Weights of a small self-supervised image encoder.
Model: 2.06M parameters, 32-pixel images, arch vit, norm rmsnorm, activation swiglu, patch size [2, 2], layers 8, width 128.
Training: soap at rate 0.004, 24600 steps, batches of 256.
Data: trained on retinal OCT scans (Kermany 2017), 98430 training examples.
Rows from block 4 of a small self-supervised image encoder, named by matrix and row number. Rows with one number belong to one neuron. Each number is 500 + 50 x the weight over its row's rms, rounded and kept within 0 to 999. All counts start at 0. Numbers have three digits each.
After each neuron's rows are labels from the 100 images, of 14848, where the neuron reaches its largest size: "top examples" is what is common among them. Only what is clearly more common there than usual is listed. The data: retinal OCT scans (Kermany 2017). In brackets: how many of the 100.
# gate: MLP gate (model.blocks.4.mlp.gate.weight, 336x128), inputs 86-127
# fc1: MLP up (model.blocks.4.mlp.fc1.weight, 336x128), inputs 86-127
# fc2: MLP down (model.blocks.4.mlp.fc2.weight, 128x336, transposed), outputs 86-127

gate.80:533540528458494466466508540609487506553478539477416487515469488583620449465558428490583469585493490529503455493591600512431568
fc1.80:523484476495533539524470523430442458457516464461555474477512584417416532490528595530396534491492472452478494454418397512546461
fc2.80:457540512508483455547474453426504521425481499517559577492579486540496442504434586543458519512447510630494401454441510468496510
top examples: finding: choroidal neovascularization (66)

gate.69:439439465534509487511567512537484498521474591454502480543394557524547461566506466555524523552548508559506539519408402424363484
fc1.69:503486567446534559390502410458571500517479469471540526442490486478509480569456509525518433476480539439429505560492462487630508
fc2.69:554597468498477597485500496414484480418529502603568463553561470500473429497431498537577501410392455417452507529490483451489434
top examples: finding: normal (93)

gate.181:489442513429608419397408556514369502491519580508433523475557493513557566515438584448527433524435552445389518480500495488477547
fc1.181:457430427539531508505502515549534499501496379582425594535584517458460485384525538481447483554504499440474533491381445588453538
fc2.181:484470497577421588470523563548501590484552462517446539485551493508526428555473460527492537516477495419527518571376495541512554
top examples: finding: normal (80)

gate.122:507481489436519459518485549544400549490507560458528396511457551469572522475569374455538533527515496533535559490494482484410510
fc1.122:477463547445555547395485611605437525535540495549532543482449521462502530339450472526521449487508491487454463560492550545427408
fc2.122:443516409431522481563489452476463491500421526510638453501448491508529495451492486609543530478450519458507422535464438467410449
top examples: finding: normal (83)

gate.2:475563517480436489487474467498498575573519510502443576535545460475571504501473490494523475538524468487527505494455463461577580
fc1.2:488543516520438488521514494513489578555469513490461523517562490469527508551469557466509453565519445531556535507474483493601579
fc2.2:607556474460466478449477464361551387542451424506529502512509538504530471498490469482471461475534508482435490516547516456522435
top examples: finding: choroidal neovascularization (64)

gate.116:498472560422553492468430550584485513487542483547563492597603532512494486465429435560498484545492456450407494587512575471503584
fc1.116:519509460547472576520600451429500518503472503433440528420409478485482489563594573482490489472496564524533463446488485535528447
fc2.116:557603434540576404510497501533471416521463440460512467519560517542505474450563552488438434562467549611461479348408514554536503
top examples: finding: normal (82)

gate.141:494516461533570508516447551509428519566477497510460502471455587436538608471563534421445434534496459540500496525537575669545465
fc1.141:424477515465498463399450496522487529463528524609468514545446488501504431487412496460500517461471528458478545474443452488443599
fc2.141:494602489425580516581509472433527498498507477528454419495483507501482409570428493535465534450455515516468497422456488525415492
top examples: finding: normal (89)

gate.117:524546522535483434442543412409506580510445587574465518418565425490552552455503521451527454509583487510542485430598523444536523
fc1.117:546618601502522484542529460461546518517425520541529485466506477499509492442496494522491501466513442475523533430650617464554504
fc2.117:488550477547446470561493462500550487530480429549509530449552439535417508494425604430473442496444482508449404474551490513599561
top examples: finding: choroidal neovascularization (74)

gate.223:479505529498462520466493428520457549530400472527500498539426458465445572453396553522473480376576475467516394503470481563498467
fc1.223:465447544478466431504486567513508530517519479520490507534470422472557530510459497555500484503551448415534466515409493559487501
fc2.223:501598445359467571541488502438529684500491461495538514430477463476615490504469465541538393580496457489534545579480437519530507
top examples: finding: normal (90)

gate.47:466517544486460508577498529496501449503495579429564513538448458578543419544484537503482534492484486472468597444595570406557536
fc1.47:472476477476516549585496496505450448482502557409551544526422517594533482574497571500470502489471474545506597428546597420561506
fc2.47:478476465484509500468492512501448564548550524571504473555458415495453517569507458479474558474572495528527571505500493526524537
top examples: finding: choroidal neovascularization (72)

gate.192:468536544469481517485474368486536496472584521422493496518506528591535483560544514477436497506512566501426515456636629538547504
fc1.192:570447483417573470517516635598495529487451431536499496483469453367478558449472514471543469468506481470497509595475475465411430
fc2.192:506534591528506504633397483521520427457554474513532506480445516476489603545547525495453484451440497540548473541512523441480551
top examples: finding: choroidal neovascularization (63); finding: diabetic macular edema (31)

gate.8:596520578490543461488561568454484523479535516483600503476428537530504408504416407522522454547565544598331585450547543415493548
fc1.8:426478486437454562441452471580504524474414463503503504541583490509516509493550481531490527500527493445518448523358449551547458
fc2.8:484486539414462517444457469442527375532502590543453504418456456547510506491505508502543539460426487556528525505606446413494450
top examples: finding: choroidal neovascularization (59)

gate.4:456592469576395483463483498538461558471464514410542443480497523427397578586401533464490521508517506487475468471445500512455527
fc1.4:445485557565492485519444586568498447519509416395542543553569530489345516454431507601443463562549468474520558498503468563496529
fc2.4:521445503508551569566529423511526525450460449497477427491524521474593470445461453537583516531412469543472516491565428473529526
top examples: finding: normal (83)

gate.103:455585515510580426595473516451497360466514463500560459552452515587495389529497517499464525500486483519488602477614547479508542
fc1.103:434542581568519454560504439472511384420510541483570475497478473590503428543465538488428547461490452476538496542597573529536485
fc2.103:476448456529465528424595497591494438495523479554456453552539547457452512480480493553463549453611542491484583538450445514443568
top examples: finding: choroidal neovascularization (67)

gate.127:490557546484601480556451529552554488527492514438498475525538512416466518547497572358508497474453545527427530571531543475533473
fc1.127:489483472484459512516614482388420520507513463546574463491429507538517527415522455541524480476584483452542414425458474532532538
fc2.127:531502453491477545502609511433536479543412524429417428475501513517507510523547514432585508445467500467534459497501417614558519
top examples: finding: normal (80)

gate.147:486626516483486431570462495454470567453549495445561463492523497513468577487447504412541475465484490509564466463609563434564470
fc1.147:493353455489512543455540521556511455537458501557433532532469515500544417536529501599456522540543505492427515506377438564473514
fc2.147:495492500510520447496502484549429447527424544481535535567434465498419555457497570508514483466495503465456464469589494497516501
top examples: finding: normal (92)

gate.265:449438486413456523617607533460531471471514505524517462577538589477488493485567532470464604538577576562522545465561533480546476
fc1.265:518474426456496555633616503422569445450515473472556478559516580463515498500545562431468553625563509461504560454549539424503524
fc2.265:471506444532542417522471521501435645451529441535454366475444541555460474506496583503398469483564546389516439431510501479480459
top examples: finding: choroidal neovascularization (69)

gate.135:481504498482391483572509514432453488468421486430510363526517525487489460538577411501503454527449499562541600477480427419507575
fc1.135:559463502464607538384413477558556481505549484590479613474530481545514550476440548489510557460555534411485473552506566563468492
fc2.135:489574440446487492532512524434406540531529514472514522506566496495464537468574433529526445521470469454522437462482420542495484
top examples: finding: normal (91)

gate.155:545451521514502529542494548521413466490490468500525517505536478521538439482449534508456499462466501374624520497609559513497455
fc1.155:457531507492466485434507466503545545475477557520497491525458478515434551477565478513566495504531483565364463464405474529516541
fc2.155:471508483465501432423526497474471442544476512533558566567530482485514477444505555551542520544478475575441497443397418440451508
top examples: finding: choroidal neovascularization (62)

gate.140:408433461500397502623552476536492528500582521568497458560555499525414596472470522504464571478522557569494525443533576571582477
fc1.140:514517457477485534600549484455551382522545503438565470525495524565486556538419585484501520608474450516377553438495568501566620
fc2.140:448432518527457428512487438474440537430516490554441393412481502571554538442496463423537540401456552370563385433483538522514489
top examples: finding: choroidal neovascularization (66)

gate.73:481505497496435457470552404434502540506473551554434470428561432477499559410511530499540464541557473541563454459590486503518500
fc1.73:555602584490515501507521458457538491550467532558558464484512433516491510448493470552549498452500439502547511477616573490545506
fc2.73:464503466536450489573449500555504470553477445554481519429543415514438523539457579437493451475421503509456435491551499492565555
top examples: finding: choroidal neovascularization (59)

gate.235:407502479500552375619519622504484497493453617528572522575506499536493593468550484534469483449425418405479500491450455530485527
fc1.235:571494474492497487469465399519449444471581454516498554546552422428445490475478535537489516487568592430602441460522503521489417
fc2.235:501494459485463503450537459531526513523464417500544476585524510502482457484487514470600505596521570587485571621584461479465449
top examples: finding: normal (86)

gate.224:482472498551477548474481526534572552548453471410595578464470494458544477449447476567516527572500473403576617497440537537459532
fc1.224:491521449487531505554484488550472371540599443478416466553485521535370493565494506539566505553534522615358425522510488485559545
fc2.224:483384454557498572470483555605481574476448486514572454460498504502507433543475589461455428481500504424561501397474514464500507
top examples: finding: normal (86)

gate.193:459468587492438517350518511552592421532481552527518527456423453498492552556441399471529570496525462403520490534413436481450571
fc1.193:521577490472558449627559572422538456489499407432526538506488566507432419542463515482467433545472507589399474455553498527531433
fc2.193:499487436522464515482512513574443496499515546525470465515491448506576502482456524577546484540521557463532568428499474493492457
top examples: finding: choroidal neovascularization (64)

gate.294:450605473574474491492532465470418503505528489425483440530553525414527457553497505503461538464458475506537484410534492490552536
fc1.294:495479478462541433458506481494531506411518591590556483444411533540596460459521508392539588472593521525487561510524486469506477
fc2.294:455525449555408538495505605494483641552570438448477491485480493486417474518456534410441370499560542402484479545430493543494521
top examples: finding: normal (88)

gate.209:553574466510615471503458486494492397533545430378427485520435467495458507526480497498529477523415490607475456526566483472377476
fc1.209:396492511451465466442547535486518586511515526612539521516581457539497506500434537468492529455628484427538602522428525513552464
fc2.209:489415448473550565408517524543443640492548480476472515506435560497429491417503552403473476470550555465448555559464513513514494
top examples: finding: normal (85)

gate.118:530438532574513585454455469469456452411513440501491604487576445508357470476455570607496465623549483536492538515555515477538574
fc1.118:493456545610554547429464481473525457391501445460477570475547470519392427519423579514469451620513493540424547497593531481576550
fc2.118:483470483555502486505535540418550485483452588484428401543509512479489497539516487511506453544464552624587537489482509407496448
top examples: finding: choroidal neovascularization (63)

gate.282:446468514502423545470579476514606544498480464543509507508490432561495429430503455453561498485519551433481579475509551521575457
fc1.282:545610509439538481462443491425439441487490596542523479496482481496501486507535507449522465457445560406517392471481574416473484
fc2.282:461384548481428498535516565610509545462535491536556509492475505481511545547547496546457452564485447603448576440461523498479487
top examples: finding: choroidal neovascularization (75)

gate.184:541552491411546417507517526513386374456517476513450517530486508550572446473559436520412511436432608535478494478539505421486536
fc1.184:505499515444485525557490525553388451440554504558426528497467515504584444551522400542482525544462523526504518509444461452452473
fc2.184:516530435536522447526473519488528609579499442517473508455447456427422491420504478482457536540716551519549493467475452594520408
top examples: finding: choroidal neovascularization (72)

gate.109:471408479407507461496566606468505484491531447573529572506512531475450471450472469477516438492516537446447498458484504512521530
fc1.109:487519513530499456508517505552502597447471530586451518509489511530523544440552595596486542438491568499549543519505411483466465
fc2.109:560513630508426536442451516501545499546534437401505449546552528506504520545523413565535454473420518589479517565458494519510496
top examples: finding: choroidal neovascularization (62); finding: diabetic macular edema (37)

gate.19:520477457509511536507526490476526588388485523444473429535459500471494464490507425518567548475475459577543403523511440551471418
fc1.19:545488512416437526497543534484421500558494493522556518525493535543541551496506493384469550543538568513498543586567514424447544
fc2.19:540369518561457454508422552558431455551501461456459445438450565556454594498523572424432505474509460519506504447481523541497513
top examples: finding: normal (86)

gate.7:500527605506494471465490598519536422400503426519492565468568450511527461450547527526489514518496514480430508522477507557541595
fc1.7:488421508479459524502492580509457467490543507522509537613543445467443386470521474492534498560472508484554661567502474509487572
fc2.7:488629513528531437514538478406537586569566499532492560521421498470520468450537525441505522561557534457547467508530429510469382
top examples: finding: choroidal neovascularization (85)

gate.268:491504520534449498399480488511551521447523458498514475475530489514537531456495532598561443549488462429560534519556453573525535
fc1.268:490440507510555398518417497467636535494441494557580494421513472572495466452457599581528518510508537493451567539476486514476530
fc2.268:563555575482473458503505388441478408510545595526499536522498478502509502443526472582446545536482462536503536552563552507539423
top examples: finding: choroidal neovascularization (71)

gate.57:471560482460495438585470493473386366459576515479431501514451555575478411518477443541500474443408563547431491529537516504560572
fc1.57:506482567500552400524543503465584514521428548475599447468496455514487524504519585402480545490591491480436508545606573410527461
fc2.57:465424539431467539568525468581517461501430516438499455430526539532536575569475441516469380506365452486417522484481522508489619
top examples: finding: choroidal neovascularization (91)

gate.21:620440499537480465438510532511513479497500474525583591406509517471487451449441410526541485585596511583404474513531564552545537
fc1.21:536460540566522504472491492407542444454532495509527618497568430579464460532496458503519466592507498472457529486621650459561609
fc2.21:517514476529561435504565471394492576469467542519504497476505499568572479546495536573493445599505491508495406508461506490554433
top examples: finding: choroidal neovascularization (64)