config.toml
parallel_block = false
width = 128
beta1 = 0.95
Rows from block 5 of a small self-supervised image encoder, named by matrix and row number. Rows with one number belong to one neuron. Each number is 128 + 24 x the weight over its row's rms, rounded and kept within 0 to 255. All counts start at 0. After the name is the row's rms in percent of the matrix's.
After each neuron's rows are labels from the 100 images, of 14848, where the neuron reaches its largest size: "responds to" is what is common among them. Only what is clearly more common there than usual is listed. The data: retinal OCT scans (Kermany 2017).
# gate: MLP gate (model.blocks.5.mlp.gate.weight, 336x128), inputs 0-63
# fc1: MLP up (model.blocks.5.mlp.fc1.weight, 336x128), inputs 0-63
# fc2: MLP down (model.blocks.5.mlp.fc2.weight, 128x336, transposed), outputs 0-63

gate.1 097 [119 140  91 149  84 134 182 124 149 114 129 159 116 151 112 166 120 145 153 165 152  99 126 113  93 128 106 147 101 121 176 105 138 142 131 155 133  79 128 166 106 115 123 171 104 140 148 146 125 100 171 105 137 117 128 117 148 119 124  99 130  83 107 154]
fc1.1 105 [118 116 163 126 144  90 115 103 114 117 155 136 131 131 145  93 145 102 120 152  76  98 119  87 149 167 158  92 141 144 136 108 151 102 108 102 122 105 114 126 127 124 101  93 137  98  82 116 134 152  82 144 101 128 123 138  74  65 102 107 130 139 134 114]
fc2.1 091 [143 136 105 118 164 143 117 139 140 139 147 144 169  83 156 131 128 164 113 137 133 137 151  68 110 160 115  92 123  83 174 113 144 125 142 140 131 113 126 100 151 108 114 135 164 128 119 136  76 118 154 129 109 100 131  97 168 123 133 112 125 102 130 153]
responds to: finding: choroidal neovascularization

gate.197 100 [ 88 183 157  74 147 121 146 120 144 138 117  85 103 140 135  85 125 152 143 129 125 110 145 122 121 137 117 102 118 133  86 106 136 161 157 115 114 142 143 122 199 148 112 135 123 100 126 128 120 135 126 161  90 109 144 124 116 157 140 190 128 132 164 153]
fc1.197 097 [128 113 154 113 128 125 127 121 148 142 147  85 122 118 127 120 153 157 122 105 123 104  97 113 104 129 117 123 121 117 100 118 148 136 126 113 116  98 175 145 153  83 116 148 136 113 144 142 104 174 129 132 136 113 156 113 122 134 155 157 156 111 106 130]
fc2.197 125 [108 127 145  89 105 130 139 143 151 133  77 152 155 105 108 113 141 142 131 144 111 144 171 138  92 148  98 131 143 132 140 130 120 165 143 123 152 116 159 122 152 160 120 161 168  98 140 144 143  89 119 114 133 105 167 108 127 146 173 152 140 130 154 109]
responds to: finding: choroidal neovascularization

gate.2 113 [139 127 160 127 139 126 102 111 156 176 145  91 129 121 161 144  95 128 112 122 111 168  76 124 108 151 142 136 140  89  89 124 171 153 102 157  94 120 141 117 108 106  95 108 143 133 112  66  81 107 154 174 125 154  94 143  92 118 137 138  92 127 182 127]
fc1.2 109 [126 113 100 150 111 121 134 137  98  90  95 177 125 136 126 121 136 130 144 135 140  82 202 138 175 131 148 123  83 150 181 130 101  95 127 102 134 118 112 134 133 153 105 141 111 111 146 176 168 124 106  80 100  98 130 109 179 128 129 115 140 147  95 148]
fc2.2 158 [137 155 182 137 105 116 135 145 148 133 144 153 182 153 153 117 114 107 116 115  98 130 145 193 151 154 143 137  97 140 134 132 116 117 135 147  72 113  90  96 127 133 102 117 121 122 121  68 124  94  93 106 122 119 101 131 125 163 118 121 155 181 164 111]
responds to: finding: normal

gate.43 086 [174  98 126 138  95  96 101 116 158 142 135  93  81 125 167  94  90 122 119 121  95 150 130 128 135 149 106 106 118 111 116 142 125 173 151  67 129  96 148 114 112 131  57  63  67 113 156 164 122 135 134  78 105 114 123 146 106 117  81 136  87 126 130 150]
fc1.43 092 [174 124 137 149 116  93 115 118 147 138 145  98  87 132 152  97  92 113  96 133  75 156 138 104 128 154  87  89  92 100  99 142 126 150 149  94 119 122 137  93 135 161  69  78  94 111 146 160 140 136 137  75 104  93 123 145  82 118  97 128  81 123 108 136]
fc2.43 085 [139 128 136 105 119 177 124 138  87 161 110 121 155 125 128 140 134 135 142 113 126  96 147 113 138 106 138 105 138 121 155 130 152 161 116 142 158 111 180 132 111 112 115 136  83 128 168 111 116 153 118 108 175 151 157 135 157 176 129 108 109 118 176 173]
responds to: finding: diabetic macular edema

gate.287 084 [ 82 111  95  76 131 141 153 138 144 137 156 116 104 147 146 119 122 143 145 104 142 105  97 111 135 101 122 144 140 134 127  81 114 173 196  93 151 156 131 141 121 127 135 167  83 128 132 112 100 178 166 110 131 133 162 127 140 144 160 150 132 104 153 167]
fc1.287 088 [ 82 108  94  78 143 132 127 133  84 122 164 132 125 180 123 115 144 155 133 141 119 109  85  88 127 111 111 158 153 149 131 102  77 162 161 122 131 134 146 129 139 115 161 145 119 149 110 105 123 207 124  93 143  99 145 111 141 129 159 132 169 113 161 130]
fc2.287 095 [114  91 201 141 117 119 145 140 114 113 115 216 153 138 160 134 120 137 142 141 120 152 160 125 117 180  97 157 106 131  94 124 127 130 154 118  99 138 130  95 138 133 106 125 132 110 140 106 154 112 107 107 148 136 139 118 125 166 147 149 132 125 159 102]
responds to: finding: choroidal neovascularization

gate.53 092 [167  67 125 113 159 149 139 137  84 144 161 114 158  79 129 144 115 126 164 134  74 148 134  95 134  98 132 106 126  89 138 150 123 138 132 152 121 126 131 112 108 156 144 110  92 123 130 120 123 167 123  95 113 129 156 122 110  98 135 132 121 124  95 133]
fc1.53 089 [127 133 143 117 127 101 115 102 134 138 151 140 142  94 150 104 103 124 129  82 103 149 194 143 139  97 139 125  75  82 115 143  92 122 108 136  82  87 128 131 155 146 118 120 119 147 150 173  98 105 123 192 142 125 159 115 128 102 110 125  90 119  96 172]
fc2.53 087 [131  89 157 115 117 118 144 137 149 158 111 112 112 151 119 148 106 119 156 103 108 149 111 131 130  58 182 108 122 106 127 147 116 140  79 104 137 152 148 119  97 145 155 138 121 109 135 108 164 179 132  59 151 119 137 171 105 130 135 171 146 134 114 146]
responds to: finding: normal

gate.279 106 [138 157 125 136 112 103 130 140 129 142 153  64 131 154 108 125 102 100  93 129 129 130  72 114 129 154 127 151 135  91 134 114 110 128 136 139 141 133 127 124 112 161  90 114 125 119 106  93 122 118 143 142  77 133 103 157  97 112 144 138 152 169 152 147]
fc1.279 110 [140 119 132  88 152 139 166  91 122 122 125 186 131 109 160 146 135 174 148 135 121 126 177 126 109 103 151  95 136 146 136 151 136 161 116 117 115 128 112 122 126  96 131 145 112 145 134 143 113 124 126 111 168 124 172 104 167 148 113 132 118 116  94 110]
fc2.279 136 [144 118 120 103 128 106 136 145 121 125 120 162 190 169 121 153 114 119 127 149 114 155 134 131 106  99 114 141 145 106 140 116 113 103 129 161 119 128  77 122  92 126  99 108  98 124 151  85 143 100 118  99 135 163  90 147 130 174 116 119 117 157 130 102]
responds to: finding: normal

gate.35 104 [152  99 145 112 108 137 105 164 115 133 118 157 116 146 110 128 117  95 146  82 139 117 129 159 115 104 130 143 112 114 126 120 106 133 149 136 130 135 180 102 135 170 121 144 150 145 137 132 106  92 201 143 115  92 134 144 107 157 187 147 128 141 111 154]
fc1.35 112 [135 132 128 134 128 136 173 104 153 147 121  97 103 101 121 150 135 167 125 105 125 131 152 122  97 124 150 147 116 132 132 128 154 103  93 135 121 102 120 154 121 121 130 173 111 143 137 156 160 104 137  84 177 132 106  96 191 154 154 122 147  92 103 139]
fc2.35 098 [150 107 108 119 116  85 158 141 110 125 102 132 166 158 144 192 159  82 129 138 137 130 120 134 137  70 156 101 139 107 141 101 164  95  72 116 131 123  64 163 147 141 139 124 136  86 132  87 108 133  87 131 136 151 103 147 132 155 118 102 117 164 157 107]
responds to: finding: diabetic macular edema

gate.187 009 [146 158 148 137 116 118 132 138 133 132 118 150  86 129 176 117 145  93 137 129 131 173 144 162  99 156 115 127 124 119 120 110 115 129 149 144  93 109 122  81 143 148 116 171  96 151 168 163 127 143 127 189 141 149 118 135 120 163  61 140 115 143  88 179]
fc1.187 009 [140 147 110 134 121 124 151 133  95 141 133 137 158 133 142 111 132  90 170 120 142 168 160 161 146 150 107 138 127 134 201 110 108 154 142 144 128 154 143 123 147 140 125 133 108 156 150 174 134 119 167 179 135 103 150 110 135 152 114 165  84 122  74 173]
fc2.187 009 [160  95 149  94 182 154 155 154 152 103 111 131 129  66 122 132 115 149 126 159 117 121 120  65 133 106  94  94 132 151 138 148 174  92 123 122 162 133 137 148 121 138 165 133 149 147 148  75 139 115 113  88 128 164 153 140 102 112 145 123 140 117 151 131]
responds to: finding: normal

gate.271 048 [127  93 177 106 103 143 140 129 136 178  89 138 117 147 130 151 115 127 100  82 116 115 150 138 127 133 128  95 133 110 121 126 118  89 119  98 118  93 128 161  92 124 127 144 132 145 141 116 114 133 133 129  99 169 116 143 142 128 109 162  93 145  98  93]
fc1.271 043 [157 191 144 161 148 124 119 164 118 135 149 104 111 117 155 102 113  56 131 141 136 157 104 170 102 105 136 131 136  87  80 110 109 109 132 109 128 134 134  94 130 132 143 127 114 144 142 155 127 105 118 156  87 113  91 119  69 176 163 141 133 102  96 134]
fc2.271 031 [114 120 133  83 134 122  92 137 140 123 153 115 161 145 105 124 113 103 127 153 129 117 101 138 122 158 134 111 111 129 126 142  93 119 172 114 130 130 123 162 127 160 105 135 103 164 114  92 122  95 164 109 137 104 111 146 147 127 121 132 178 136 132 110]
responds to: finding: normal

gate.314 107 [105 124 129 110 108 118 119 114  93 115 129 130 147 118 121 156 134 104 142 114  98 151 162 145 179 149 133  98  97 171 123 102  98 138 153 115 139 130 118 128 149 138 143 127 145 122 139 119 141  90 140 107  71 138 151 170 150 147 143  91 132 112 137 125]
fc1.314 094 [124 103 145 131 112 138 119 125 131 163 161  94 154 108 152 125 119 141 135 110 103 126 155 141 148 201  81 106 154 187 113 110 115 159 130 163 140 130 128 166 120 147 120 115 178 124 135 136 123 116 149  99  55 130 143 151 133 122 128 110 119 108 111 113]
fc2.314 092 [152 103 139 143 151 131 167 115 179  63 134 156  74  95 148 107 165  77 125 129  78 132 139 143 142 107 143 101 124 114 127 146 166 115 150 138 124 140 108 101 166 120 117 121 128 168 129 111 100  83 140 165 143 101 129 126 121 119 105 122 147 107 171 148]
responds to: finding: diabetic macular edema

gate.244 091 [129 159 132 137 140 152 131 129 106 144 149 109  92 156 119 144 114 105 112 132 151 108 104 113 132 120  96  90 131  74 190 131 137 162 165 174  93 136 132 117 140 126 126 123 109 154 162 131 108 110 134 138 145 126 139 130 101 121 148 150 137 144 158 169]
fc1.244 089 [112 155 147 114 143 156 111 106 128 114 120 135  95 103 133 119 161  76 105 119  95 120 152 118 129 121 164  97 101 143  71 107 108 116 137 129 130 100 132 127 171 151  94 175 129 153 141 137 114 124  57 140 118 111 140 138 154 141 135 153 157 154 139  95]
fc2.244 090 [133  68 100 164 125  95 121 129 140 162 116 140 111 153 122 154 124 132 122 150 118 141 123  94 118 152 113 120 142 108 126 143 153 148  87 126 116  99 137 132 130 141 107 144 125 123 139 110  41 116 117 125 102 137 118 102  83 164 116 106  93 111 135 162]
responds to: finding: normal